From a checkpoint of a small sound classifier.
Training: muon at rate 0.0092, 13700 steps, batches of 64, held-out accuracy 100%.
Data: trained on synthesized solo parts of chorales (CocoChorales), 22.4 epochs.
Rows from block 5 of a small sound classifier, named by matrix and row number. Rows with one number belong to one neuron. Each number is 128 + 24 x the weight over its row's rms, rounded and kept within 0 to 255. All counts start at 0. Numbers have three digits each.
After each neuron's rows are labels from the 100 clips, of 14976, where the neuron reaches its highest value: "top examples" is what is common among them. Only what is clearly more common there than usual is listed. The data: synthesized solo parts of chorales (CocoChorales). In brackets: how many of the 100.
# fc1: MLP up (model.blocks.5.mlp.fc1.weight, 1024x256), inputs 0-127
# fc2: MLP down (model.blocks.5.mlp.fc2.weight, 256x1024, transposed), outputs 0-127

fc1.421:130144100121126116114141138164170094160134139155150108131100177173107160128163114094160093122138107124155089144143136098110081143155131151119121110083097113147174135114153119173148157109144125123094105129137067118114079125183163143128130109121105146162106169139113097143094148151111186136152113126132157104126106058090103117112140128162153142160127141172117127159083121116115103138108
fc2.421:081101172130115128101134156085133135140177165147118168150140132165105102132121145150175114125119144154164095125092104133151136158144139121150140103128101144130137129142144118113137124127111149151110136105084110160152117121132147121088117135151144115154097077115171125130146169103144133110172142110121137082131131160096128123126175120120118097150162165164166095097126127106121115137153
top examples: saxophone (98)

fc1.739:181142125128122125135122109130151086105120117106131119074134120145093113099122140132123121143127125098115128141118151086124150137160142169090117150144136177144104141136151083146094171144150103122119089128124116139132115162117116122113098130128128134128097179119098106108112131132151091138074088141102127146108110137175114122142086137133071167122150109155105139091113141094149130114148
fc2.739:144172155122116143064123142120123125120153127128134163121121121081173144119136161109095165143111128083134142160162128115131091162128107109166137175126062130103130127136135117155131119141132155094106143140150074156111135100098155131156160103113102084131158119104118134136160140170119137116161106132100132133081134145129149133156174123120170124124092145126111112124096074111133115126127
top examples: trombone (54); clarinet (46); note D4 (29); note G#4 (28)

fc1.715:129087132139142102144137149101166151148137157126116096121140111131122137143087116148130097146151139110124151114091152110090095171151123122134075103159132159129185149117137118130152125119125143152100058102120136111137089107140109105125142192141138132146140115117116131095085106114119132099133098167119075145113159149134125107126126174136194145182133192075154133098113122144111140151151
fc2.715:155168116112126160172171116101112185134078089156116123135179126139134114133141162130153125132121090144140166128116172113136164117116110124148115085110140150165151136128171142116103131104159152114068129093119120139144168103160107130136086140113114143161096139094139149155074120113133088157125141139111083142132156157124105112141119110125163130175117048181075128125110119123126142123130
top examples: cello (72); note A#3 (39)

fc1.177:100129104102159125141167126141143112110105152146127153144149121115117162149147164115163117144153100105147103132128161136134138129190108143112138150122128107096144134125156133118099108121091135123115133131112120121095095144121135126156135120101116126103113135178135127126142079150096094112106136120101152125165128173118112131122138151135120129153065163179129167149082123135106080114127
fc2.177:143163190141104119113167125151097094126136089156107157134149112135137119149130119137114143108162114117121084144123130094140129149130133136112127115142131132114121150109154133127140098135150112160126170137111132125103131130122103222115100162158120145150123097171131091162134109079171153096148139107144144106119129127134110113119128139119082119133107150164118108135148118118118134111145
top examples: violin (97); note D5 (36); note F5 (30); note D#5 (26)

fc1.443:114125123097185113109123153164135115124143138117150152105113130167117174135139130139183132113165123124145132106099123110137136126141119106140099094104120134138143075111126123133125106137142071094173133154094146124126132133122146167107122130093149092183117137139098118098115107146123141104089151107121133106115082169129129174135130134115118141128158119167120138113090118104140160131170
fc2.443:144092193100077158140145125165129135114129122138094113163129107131179131081118113142142135158128130144114140153096085101168087104106137120130141176104121106162125105153159114177146159141127112147126144097149130140131142109116111102161089110149128116114126124108146062111161111128089144077125113092145116117116120126134156151123105124167124128166176094138122096111122135107163135109087
top examples: double bass (100); note C4 (33); note B3 (29)

fc1.493:126124117070137148126121164133126134118129190120190087119132106092122133152166186131132152108140120119137107114105120088139144147109181037122147149124136109115172122157098051135109103150108083123143161163125161150122115126113134130132099165156158122128115143100091133139132106143187127102097138131141132105113114122123108162119107139112103133148161139147117135137122132120149103116106
fc2.493:112114127148114096160093137149121163118117099169141114085094146134153155150159164120128133144149151106115117101100127162134145107160143119152153131121097117109106124169148167087132142118096095100144174116125112098178125103088131130105143161119122139149153144089114169183110083128117085124162149114080066144135109103102151107153118147115131139138093092098118127132156155144107101144150
top examples: trombone (99); note D4 (29); note C4 (28)

fc1.658:122162148177179133137159095151157174151144135128097117131113136139109161110097140123116112141105107099125143141160124160083135156137126094164109134135094114142129112147127125088138108148140129141091121114135078114136100172127143109142113177130104141125150169135127159130094101154158115187126114156104167061119137117122087145116140099143091121126122132121107163119168135128128127119142
fc2.658:112133128106100088132121147200112102094140118090106094108108137145098116142115113095145156116141150175123142146130149145156106133120098157170096152108123140147127113100133096174137132160125117116108094129164131127118144129120159187114174138126091105131149145104121143094118112146101075119107135118135128149142133087115141126164152124123100129149148109135147166138122132120133126127170
top examples: violin (100); note A#4 (32)

fc1.577:140127119136099130129090127132105078115097116130152104102143119142074120142095108108118089149117135148143109091202100124138159107089092133124109122117150090141137122155151130100105161148149117120173129191106109109122137142104130138143128144119095126157105103137097153137119124168128150129081149100127090162099174144135099108107106158072117118123140109147104122122121143101151158117106
fc2.577:091157090132168154145135102126158169097135150120114146130140110133108102116129169148125131136114129138063119133105146169118089082113129110105112095095115134137129144099127099080094099127146154075115139120157115140108122116120124174134106109097124099124224131095091159126163148111146168094116119066122152132115135129146106155112115128110163131119111115138120122141160119100102115143115
top examples: tuba (57); note B3 (33); note A3 (26); bassoon (25)

fc1.378:113105122131118114101115136149089139162132125119109094132098118123122142089162147138165140118155151152138154112148106160121109150131102125114166176133170119104132133136116148139133120126127172118099119156158095157162135147155128133129136119182153152147131126136172068137102126136197159128089104155149129093139132121156147145108175122165179133132163120136157145121141122116108140101117
fc2.378:110139105118158116116133141122124155114134111073153167174120179122108152125169131109135143142095115118140068124081173155155136130147109097131116148124113105121138104126129084146131093128085126126149178178101183056117115126100134138096140148181128148121170109153126100160094102138165122131145102094167132102123173131111137132122126163127133096156134151124135146110122122145103126123157
top examples: flute (98); note A5 (30); note F5 (25)

fc1.104:131148141122095145131164150126104127094123116110151110120119091119120139151147093109090152133122101120077073091129123140094110160111121107126149124136118096145136115128159110135108098113101129129063099138127116101166139136111122159094125179096151123117115133132083141164137101144133104126194116130151140107135173120148090111132137152083142116132140108127164116194125145153093129121136
fc2.104:166127129162142077130103111126145153118151139182109125110117192097112137177157172108130125096080089196147099114114141122131105122129190108121112093117161177097114131125143142135127139139120173111130122154094139127127165073117161135059125132153133116143136133107112122141154137094151148139168161099148125134127153111096109204119080161166097141141132111111172139139131135115110110111142
top examples: viola (90); note G#4 (44); note G4 (35); note F#4 (34)

fc1.22:122162129149171120132127114076159150110158078116136119118111099137120152162119073157099139107128168125119135157062161138136175135129130101127090163086123176127112123130128109118132118100132117148099105129139146142169115146139089107137129129088169151110153114186126159107121139150131133134168129144151070152161170130122152122139127127113128124117154092122101148155144134096119115137197
fc2.22:150106127129125080137165172139076113128138152149086152120144142089166110137092109117099182131090149140087153114123140085132150145113100144130109087126120181097118096123117124113138125116144132126125141136107151126151113120127126122145098147117122099114119136101146148131126146133145157126106146111147133146166167119089099102105142106163144184148144137146142086157114123172110149092154
top examples: double bass (44); trumpet (38)

fc1.745:085156136146145131149096145108109109134101140099126131107124097173119171115147140112122135141123156093150111168114139088117120120080094138078142123113132115113124171127145139151105153119160157104132137086122107115055135107140097124168102114125122100108106121150161138149117125109144099126140133156095132124105104149103145120158151122154154127170131156139119111147130143122157178165127
fc2.745:133136147113115124134099105116135107118114155151157072110095132077171094130127077058079119129104118140111179107153139119143124138151063126166098104133129148129125130105114151122134111131156128096166118116153121128141155159140092126113138136136099138116157135162140188135146153123176128123141112077114171111098138132137138097124107133150109118166097176072143124096109172148147121161144
top examples: cello (98); note E4 (25)

fc1.458:070143156114118099105145142130118096108148128140124132158143139110117137146154133114091116119129150143105147140138097109120143106086097130147154121106110109141142138139135110084150068116118101098117109099152154123139174143179119137117138148063100132108144118160114122164147079127118113091114149134137144155093119151153108137136127125088152104112143091188162146109136123148149136147178
fc2.458:122131110188115152091144137117128107134131086113142103137137098134146123078121178091127124067096126092096151174122127170133161136148166138140133126139154128136176155118118144132133129107121117135106155143138134120145127171137107117143152111102156121127145130150121150114154101142123103116158148171113143144144158107127096194115124114104109106136118089130145111091130146102163121131095
top examples: oboe (97); note B4 (42); note G#4 (36); note A#4 (33)

fc1.552:084125153110152124091152129167146109122107102142155122111110130162156070157086134135115120154176136129137113146110161109131161114160161105110148134079119116125138128149139108162158138100102136093147140198093153159141138132150107116110161131135096174141119142140127130101125130143153096144108144112120136095130121138140124126096077125126120114110120136100090142129130106088141130123136
fc2.552:119122183139118103112096090152154141115114134129153134184131084128181123131157133113132147094138093161089122118095166150153112127102118129133147132137144142152149122090177112153170089106147102124132146117137105087122136143101120143122125117149139105133122112106122114111087139107121144127108117075113158100089124159130121125130152126143138123092139107106120099117096109127145084111137
top examples: trombone (97); note G#4 (34); note F#4 (25)

fc1.111:124129117122110097081127126108147151136141134125171114182153132105111095119153126101166101154139106129141145129108145137138162140143144142114125150092124154152153121110123090140150109084118143137133111097172113123116149137100134136136125133104171113099170083127093173085117142158147105154115145117136175129117158128136150130099157116140093153091163140124115119157140063138137139085121
fc2.111:091162138152157135132080135148121113137135124161087128139126083122129110111153148133154123153126177129124159180129100101132134114104144131097126150120139162098141150112104131125081147161137119117099140129101143104127153168101141189137139154185125139100142157151126155155129108125113120176089137119136156138135129098128142140090127163108085109114112106118162155138148125117122132152153
top examples: tuba (43); trumpet (33)

fc1.10:143132109111094156127123140079076096115131080081149118146120151105128124194124098107117109155091167140103148114164157132140173160113151130125127157124086140130138102091095151167086158131135119088129096183066119142152138119138149124113155089155146115126138151106116134093181133136102172144137130098145169119089122119157143121077128147120146103119121098133104124129129123110168172114158
fc2.10:118135128117148136103099127147135111172098071109137132109123152150156141144157115154129092123120115124190117129113126187125167130140105107145128106141085128130139134154136146137119109157124145122138137101154132104134142118151169103091147096113138127163148092097122116126070112126139110186161123107106076151117120108129190119126124097100122114144123156147152160137131129144111097154084
top examples: double bass (83)

fc1.292:102127124133131177125119106109155104119113122117143096131117125097156169134120127133150129148112168121179119129148109151120134124106110126128143151129199156124117133134113081149103117136119120145107095135069133169158179141174116141120122176080119093159108125155190134136131137103166162090137090137119087107120146104120160161132116112149097117081150106118103095138192178135097090113107
fc2.292:152153113091087099174154121123138186158113113165154140143139102130067106135160129160145135121124141122095143122101176122125125126117162160062146138119113118132148104156122177102117142149127096147138110132111102136129141125128108103134132153091117145130142114117142107114115173134108151165153101099118122125120101156187147109143072145128070140122147106088132131184122145125136153133154
top examples: cello (50); trumpet (45)

fc1.219:146089154138116162126098149124120146129133155129159117146150099105128153068146091147116120183146180133100131144087159149174141150118136125145128140129181134071105135114121119160115120135106150149128133144113111158177107166091117143105145126106136113145094112109132106084139163094091114087116138147152150108173144132127123115109141084165147141137146148129138116114180085098150115098119
fc2.219:126140131170145127164079131092124117141134098133133119145142139130104154101101145153123117129105138154113156106163118123130103154088177112156097116155144135147184135109172127132152143174126105168115098106132130142119126139149126096144120134155144120097150095121097140094137132089104083169109124132139119153124107142157147149164171153148146136125112146126128163117141124102138134091140
top examples: violin (100); note F#5 (47); note G#5 (40); note F5 (32)

fc1.124:155135093110151103110125085049124151110116148114155154129107148142107136109085148115107126140121154169154143087126151138142135100136112163141137122107106124122091087106144101128133125111133142146115104111147116106087124135139115105130139133101142106153141116106126098133118113105142108119112104130141103149050048166126114106103115131098091118114132141118105133165115142153121163125156
fc2.124:139112088162145148100173149121113138123132153100109105141125125112143146095124164100170135080154123090094151098174134127134159121123145104140080121115142135139132125163070078125168141124118137136153182138131127172126138151156129138092139137124154130124105145142096100186100157091160115082119116156141113122192152135162120123138144125187128109135075098152096100116156130120146164121123
top examples: oboe (88); note A#4 (34); note A4 (32); note B4 (28)

fc1.304:138113124125095148110145165139160107140140120139145136121144136118140115143097124123141112122120108175155133123168119146147141127105151144100115115109129154111150113128129153115110091128133095106111157124112146153088140117101173125153117099107148140141101151152113144097119127110141098107134097119148132162135120151133134125158122162148147091114106121152100123116113135149173142140151
fc2.304:121141125099131101157156094139166148117127163111108114099093143168133129108135124152159132113112167093139115144144136143114143151163139132119174134111181124120106102098135157119120101113082120129153098108131158140109116109146132122112155167108131149107100073145163133133118145133156168156124111147066115104142107131108109106131125122125110111120090124115108135143090133151107094173116
top examples: cello (91); note A#3 (36); note F#3 (33); note G#3 (32)

fc1.620:123135141129088124154127096123123068130154113150119113137131120137115102086164127144121085144096156175117169167176113138186169124171139108131066096134138100135159116139130126109135129128136113160105135114113119111130148180090143155134131140132077126161084109120119104154136139120129118119090119118136101126139125111088091166135125149132143139111130162137130153148079101135145123150122
fc2.620:105146150157086126144118149155165096144122120132096096131105130152117096113109097120119106146112112152151141113163078111150123135158118130115095100122089140115156165138156160107093128114160151121139109138086109124138140084170169112124130150114070165159147172148070147137126138125123160077158141120096120103098119125094139120089158107109141148125125121100172130135171121113177141096082
top examples: saxophone (99); note A4 (25)

fc1.619:160091130132104176074115126111101110140103112096133118139114123145117150122122132120157121151103117121172154101117133110092145142128127137118146111137100143099095157097106126156103137159156127153092147145135167140115129132142117108139089158097143130130114171164192102115107107134111199105135122108162139145126153142114102184143128133130153116163162123178120188117155110128127137131143
fc2.619:150138109143102091137090128107127090100063112108163105148133137087139151142118134189157110182112085151129153127160176132123094140164127150112134124105128143091150117142152116111155106090163118143109103133182132158135113127102164107142122206137154126122098167111132120122110135121126167129091110112130123129168155122164118141169153145115141113146172148129105080093166082104116112152149
top examples: tuba (85); note D4 (44); note A3 (38); note B3 (30)

fc1.765:151128118143119163133120122150146085132106141134153154178139099099141126131096155145165161100159139131123116157098176121162117139103117101124125134142117146124153132105126143120123112153134165137096074137131080160151146049122095157071113144091168150116115128134105118131148116124101133123092116130122128176138110174072116154103149127124105146150102113093117127158115126165126152168126
fc2.765:172143149121122102150103126169157163148110140142124133161090096080125156127180139108120080113114118122151115163151173075094140115106152151129119154126085148105106141135113155110096111143168110130112117119119088107089118131092136108102158136175144119124145092131135151152135127158151104123150124120106130100147143172126064148102143139153109096132149127145117127108145113118147130146109
top examples: cello (88); note C4 (41); note D4 (38); note C#4 (32)

fc1.625:127115114102128115124141154153116172147141151129130122108160163169108132148095136168117143135148116144168169146129114168146114099112142127144141155150105135111106102101188074163172104153131142130153122080153123163115121086103102103110124148164149165106130157124165115146104125119171107122136121097151143141087120116122158155126151142121160164099123107082136153144147095171105144139091
fc2.625:161136170147131111120138137121093136132130176137140139146136103130133077115105108142133158115156174168119164102125079133156156136101141111124142114146099132164121117124142102119153087143100138120111088100108129127105099141137187101051145108137099119133126147139133132142081174133079123112134160104111117113129125157085157176135118134118157142144121104127166120134081135157117115130114
top examples: oboe (98); note A4 (39)

fc1.211:129120126116112127126171094131163167131128083111085129123106121113092120130131158117161138103139128137125131101151116164117101097101138160116144113065103121094094154115117125108156145114142124128140155129113127100174123138154114100155120165136129133087121161179169121126118135128178097130157137130130125139134107142127119180096075095138125118126079142055142118117176103108142145134117
fc2.211:123138136055125149108152151152156137135088112120100132132129135163121153122147154151147131141120116136122086103151124106146125108114161086165162144151136145131075138080140127140146116113147103161134110122105156158126116159136149143154122087110139112140125171085139177137140140107132112171144142134103140091110150176136145107121164135124166136133101125129143142159113174124128166116153
top examples: violin (85); note C#5 (38); note D5 (26); note B4 (25)

fc1.462:135087143127131141169112134145112103105162103122149129107081151146094100136155137119135115113126152119158090155131139128166123150148088146121083146117169088089147129175101121105101126153142151142111122137091146108123110100096139096124102117149120100119119164068116172100094137153154139115181109173162108127124124141113146093090110105125164159105128116095115161144157116139113116105110
fc2.462:149112141131133092104140117085183063143119088123157100155102116129125101101123089124115133129142120138078146136182108139114166146145095134152125095120103138122149131108135137090132139162119135098173124182133145094144141143093130152166121109170131104108116127185098090117113130134134101114143184105088123181146141137088136126129092102130130150085141170113116135100112147147182121115123
top examples: horn (97); note C#5 (36); note C5 (32); note F#4 (25)

fc1.1:113098117068138142138106103155140155131145110125118107148123112111142145173144074094113135143147107133117174133145083140140160091106143123129119133115115104109129127095132149135124084176125150145130145155106098165086120130145131131163151116138143084093134118116128116118193141133091122127170137157102123105067076117141130149097150083149143129127137118083087091143108118160135114142157
fc2.1:131085144158120112167097124122140092121097099170122155139148155133140168100111139123097119157175102108168159093083065124119161127102128117153137132133111105123118125126116137149114156157155151120142147123123127085119120107081127095110107136108163112116102122138079141103100123137143123118146114104187168109155131123108114103087130104103115142139185139121130142134127138146099122130148
top examples: double bass (99); note A#3 (40); note G#3 (32)

fc1.468:132078115136137168102101129140089131120118148098124116132126136125119145127137141103133100117156140130166145142127095117107147130123122134126149192148123105057096133107123130143122117129145106151094082155159089118087099132123098103112171133193104136113124099093133133152118126137177136137132122159095159120154109151129093122119152140143087103130096101143092115119116117095110142114135
fc2.468:147121152078083123118095116102120128071119116091133107148093138104114159174104101147154160127115126114136113140123079142173116100119143162132171134161103151106104149128101122130121106121120160145147118170139105122173132141095102109123171134108117137135154140132071107113143144108127122148115141130141150118141140130102171119166071128147113120151094113109138113139134143143161080110167
top examples: viola (97); note D#4 (41); note F#4 (38); note D4 (34)

fc1.623:104126140111170125182107103089126132166087127102116106147106089091070170139075128111129124142119100128139106108137110159085145123120105127139142104151120123077174141097127151133135130101129162133115140105168105089113173162153179139133134124133119123156157139136143111153158116089130124119158134110108166129118148120135126162138155111138152135108130119118121109071100114071107130149135
fc2.623:132150125147148147128144077145189152118183153127146123134156141119114095112126143148147111153141161095160107134126110123091105100111172145094135108165124139088202134110152153158128170106131181191143104097130139090149105131158110070113162159116132112163117130155147146111114141142193101163141139121108094139122092123117156125130078129160124105112121107123122143156103101123141175134106
top examples: tuba (85); note A3 (38); note A#3 (37); note D4 (35)

fc1.376:154159181122144138101114144128118097109116119100132091086103149114087163148079115133134154119159100133133106125115135162106123155154151087115145138103144165115122142149064143138095133100146136060092134108172127097144106102107132130115129108123094135159154121110134137107111127121146113106152130130092132118127084145180088114108138133123130151133113140173132141144127088157146148118146
fc2.376:126130155163106130128128162150101129141178130108138082126120139126102136138116130109155139126142152136098080134151115180152169118107177108154132151075136175113146145144146108117101141146134117128119143131133132131104123108168107139179112137181161082118138043146097105141141089125110122103108119154126134116156144114143136122111121148149142123098156114119124089110158124135118109112135
top examples: double bass (92); note B3 (32); note C4 (27)

fc1.742:137086124116131152109134141141142134142120111112131136142142136124114119152145146139151159080152129099128171154148115087104137087134131123087160113156107140142105141150123124102070147136122142139114160124118118105141100117139115112165137137099142142162137108113102118104143117139085128148102176170162103125166143182121153150181143158145158157097129164102135156148170101135137143125136
fc2.742:146084115089152110139104099109087138142161152140140140145155135138090138125100133087123091137111111104152124134129127142101165116117132128149090089155148143091141153092108126166116120110067127136103132124126132133141134124122123120130131117125110074150102165188182121128067125115117112179111132120150105123107163118141143101128124154158148152114123113110179189129161158121122129131179
top examples: double bass (47); violin (32)

fc1.322:120104107114061120126100149116137116142168108097154144123100154116104137156123101102133127137139128147129124150156099142107115121175135146121143137116138111159101125126145150164138151093105171131170147117115150111127154112103109110164136180131174128107098133151097130096079143109149134149090135084145117128165101124112126101113094144152120095122099138131147125117135110129103116116104
fc2.322:158142146132159122171074167110169136123147144134092125122092136130148131140147096112168121123162138153129143114100146125094151143097122101121130159141117155087179088128140158154114116117143153158080159161168121125112135133127132139071121128131111132134127131129111074154139099160096077125092118151134088132150103167126147095053160125135113115136105132107149125115100140074149137130157
top examples: flute (100); note C#5 (38); note B4 (33); note D5 (30)

fc1.483:152124164155152146127094108127118160110145179115106107136135103129174140108107115096143117133131110125132112141147119146149099139174082105102160107119092113129139136166136150138125123112175087106094089147114119109103090124106086163118170155164090114153127149136112128158147136101140097140135139084137152085160133124124133139133120144101164160149153141133080140118094127163111097108121
fc2.483:122096158122094140161114131118129135126137145146120131113129151118137146140155120154117158112120128130148116076115141131123102095113112140146150129143122127105145129126107122096099167096116114168077147091139150111127097141126132084129091170124141153173160118121104108128142091139084140152160096123124112097133124114102127133141151119123100139165106102147089117126111145108148115147151
top examples: flute (80); note F5 (41); note F#5 (40); note E5 (33)

fc1.694:166081158098150135135110173106150153094093115134115117096122143119114164163165103111141054130118116115094123149159130139121144083127119126133141161133155126158108112123148103117151127162190124120082115126117115128121113128151127121135128140122127099112144106160112122115126120132133121141172101159156187127130126104161131133112150163127131125128170109111147093137154121112133115159093
fc2.694:159123114173148125130127150147135111155125153125109156104134099145120129117136116152133147105135129120119090096112160120157128120147129136122116147165154147149099121120141141124144113094104120173146184127111151096128131129149121141122185107113111083091096114132146172123085110094112167134115135118163124134152154135126115102156091187131165107129117154117074104110125172132085107145114
top examples: horn (86); note A#4 (58); note A4 (25)

fc1.364:140124145089152149126088131089117143144124112132110141138138149129094094077133119109095154123098109148122092095152118110125117189090136129116119109145108120112123131100121099158134142133095106131132108122106129130105114149166164115111093139134139169119129151076132144084134101086150137143082111138155178142205113165116122125114164136117115131114099093106120126177094080140137121130130
fc2.364:144113164129163084124086119154081140123113131153094144108164130156133085177103143109164105122119155107086143157143150142096134136170142169140097111133115136144131125157103146121119142113108143088121114148126114135158123144137133115111095149103134106139125106134073111128111156099158113115138109147123126093102111148106123092133159143121136151164163124165136156154185168109157152124127
top examples: trombone (80); note C4 (31); note C#4 (29); note D4 (29)

fc1.82:161178106137087089125107095099105125095158091129096099149143124110124132117112094097137135128160160169105146121063140147130178102158126078141174156094172080149132106123114137088182162161084140131092141120119111114129161111123158104168101122145171142109130131134101092129128134113132099158152127124082173108100122124142149150098129116139132139184143156145098123117115103158103131102165
fc2.82:083127135109105130102123140161099138100120126126102125147123100156137143145115131176133125129159127120161083077123175095179063129158130100136123148130155072117130122135141139123180142164089126097129125102146137114123093120155148111102098114134118123129124151132127127106129106102135107140141129123166137133146116108091096107135101091156162135141107145147140153108093150135126100084115
top examples: violin (100); note A#4 (43); note A4 (42); note G#4 (40)

fc1.613:092114121123083124155152108122131127105128103090068116110132102112112131134112131104116109113095097105150117129133082096115130137121085123155133135156154141132107110117137182130162099158130108151110079093108127111124108113131119165131158149150118191090135127138131084181151143107129103128165119123136143128139141110107100124136108148150087130102138147129071122153141114096116179143157
fc2.613:138106085084130111108130098128122125122088134142144134154160105124108118164139157118131095117133082130114148132125125104169102139100153089107178121127145131150090136135114148136114100135129115108161140105136121140146121160127119159093116104132128074190111144110114156130119144147124117121161116147118186141102083126104167096125106164136142083135184069108128144153128093142125176103095
top examples: viola (89); note A4 (32); note G4 (29); note C5 (28)

fc1.492:136096136101140132110137149137101195135132149112099140106132134126135151090144159123096123143108141107125182119118133105133133088097151168118151169118119140118112168124170137103156102108119132130119121148171095135138153124130134133144143133088106134165114151154113151082120064150135119113130111131153167181128118120118099129112116107149103144130115124130160148092125036123146099115117
fc2.492:149129111094113123137112118141150118127128084116114143142099145143157125167115173117143129096140165128132149116115135137149101152150133149166172137099148112134110122143119111115115152102084069164156115121142092126139089122096121148107160151155158144127090171151140142146134136126094160108104095111157103113103126111136128140114138142102133133162114150113178111157135083073097101151133
top examples: violin (100); note C#5 (28); note D#5 (26)

fc1.192:145104141124185140131122120142122116097121108120126128124135124134117116127145154119142141135125158071137122129059155129097164166146162095113102102155168084115122131159119118114134125106133120170128141121158138146102131156114088092140093119122168109118158092099149132117104129124133106163144093173126105145125079138158146074126135134131081112105114123102160144089154115130124130167140
fc2.192:115149076125118129159145128146156136135152120120081129099151119170128129147141087125097124056094099154073139100157146149122141132158134094125118137123132091161168161105129124125148124117102193155108138145121154119128121127146098143085121143160101106141121127150123134125072162176152100141140119153091084154138132156129127126132126103095097119147097154131100100135118108073123155137136
top examples: trumpet (99); note C#5 (29)

fc1.430:121115120149137128092111123159101185160127137141107133130096141134166156151181159131128155150156141128104128156116132182123146155108128161133139118133111112075154130149152093126157154121150141120087110146141108159077184110119117156142130107130131126191097095089149093122083130119145124110182136140129133163136127111122106113094134162149157165099121099069134123156088126115143137138089
fc2.430:147128123137143157140091102116097164105145134134063139149090103118089142138097122157166127127132123155134104145101125117146085145146115120147111165105105113134124160122154130145146125127138140155130138120119121125157090093137175131101156126133113124127144135111142124088137082057160149143131132103117136162093152114138103119079127161116141173136112092186163133104130117134117112169121
top examples: trombone (100); note F4 (42); note E4 (37); note F#4 (29)

fc1.399:126122158128138170144105141127130125116131119134117089114099118151162132097092117102101126144095089145134156111083144145136096175121164174124160116156129133125140132133149136130146139164162155116157152075105113141122115114158111138100125163112066118151122143169130157085062127123116166165101109132095057145155086170130120113110075132103136146130159118150097117123107153112107148150134
fc2.399:146107151168173133124169180161159116131120120136129170094137111116125123165134164131138121097107156094135111138144118145100115130120107129117124142098170156117147110095110169150166151117105141114113156131146120119103139113092140118140108120093102113143164136106160138161127105109135084113144121127155091153087126135152131148090119158159110154176146125138125176140161125093104110092124
top examples: horn (90); note G4 (32)

fc1.214:131139114133142149128165088157100113139115180115113144138101120118124143083129094105132166121122156144144106136129141127198177099127134149166121097141137081139083142122131110141131127124138155130153106114127158146135098115092145110138092118111114120134140113137131114128111136166107137103107109101134162126119099183130107132094109143130129118127160131085127109109122110147144130136153
fc2.214:099150117127082126115134127186146132120169094103143125151105116113140110140127091119135146108121120146145134106155157146106155161073073099135122173103119174122112121160139116088116132117150114086132151113127154173135140160133137093146104092141106146164141081088158154112093094150075118128092094097113138127119124130113101124118112151149105120173102150134121134166156101115096084119155
top examples: double bass (99); note G#3 (32); note C#4 (31)

fc1.755:097148139111101132147101127159126135130127117116153092099131179149113181173148148113143117118133122118143111105106124116135128139133142123119149149089125100127148118119091133112138140139111131131142121152089165151125158124125149119085129108068094119132144103116160115081139175119146100141128108138128125143151132103116180127108135140119130151091161124094117135186110102154108144155103
fc2.755:134081127136136147129149098127123106178142131099107150140159091126106133143124163102157126103164148167152135140121121149133121105123139154171140135144104095101122113169137098113151107129135114156163107077102148151158147116127139150125093086142139128133176102162168138173151124119079125102122149097108096069100148106117142122144125136130123142075141132115122117143154121145169170104132
top examples: trombone (100); note D4 (31)

fc1.546:127143120139133126125130119157138132088121123126121159099130127133110125111165135145119135134137130143155114108121084104153176102154123149131094128139139101155147092159125145115128094130128101181141129111111140124128102121100183136154164140115154151129163109097115141097110139133093152150110099152096130136145135111100099200135101128154146166191149154132130137094158133142153123113115
fc2.546:154115117099104135154102153117140160148153116143169123098126179140115130150133164122150184106141080166126121079139132154106158153124133137159133103126148155141107135134053137124095121137122120159111151137130131149168145120104128171117115134175142090120115126141105113108093181112128131125094156115115108157149157140144153145123125116147157110092122170164156089144136125109158170073141
top examples: horn (72); note A#4 (29); clarinet (27)

fc1.489:142182097103120133118161139113144154150156136095131108139090139068141190144105109145142155148129125129137096154132129122146125072112101159100148127083154147100143119187117116119152104140129101135143165124183131102087115177124115116115106103090120131144136141133103150155152080153147129149145166077150088155186113154135130140113123161128146119124162128108125125149129144143159115123155
fc2.489:129129175172130122108122116119148162148094149085069116147128132119102154155139136124146105115104140121107167158118124112117128121108132108117129150125132104145126157146150189197101182126125179102088129105151121114089132138090151127164153119122113138090129175107112080079118082123131107115149128146130093100153134131133113132152105142095086131112198157145140150110140108123138124172140
top examples: horn (80); note A#4 (58); note B4 (32)

fc1.383:080104111133124092115088131118111147079143124106167116124097123108081162099113138139152100155124101078094123099150112111095141096111094116137103120116157090132111159154120131149112163127111130114130156111134180173142179145106124149143126160098116118123127168156095173121100111116160095101124148159110136045126147128112125085101124135083123122146103096145139092109132054132133104105117
fc2.383:112105066114117083095120137128087147148133127081119076163089129156133130122118135153121107142145144071108113148168121139131095174129096151122111129109150148089155159144173157117118103190126142121123143084157094127098077101161153145134141147159129135144105103134142143102165122134146091101117115104163129161127123127120126126121145124146154128165096175145107146166159137158151166159118
top examples: trombone (39); flute (37); note F4 (32)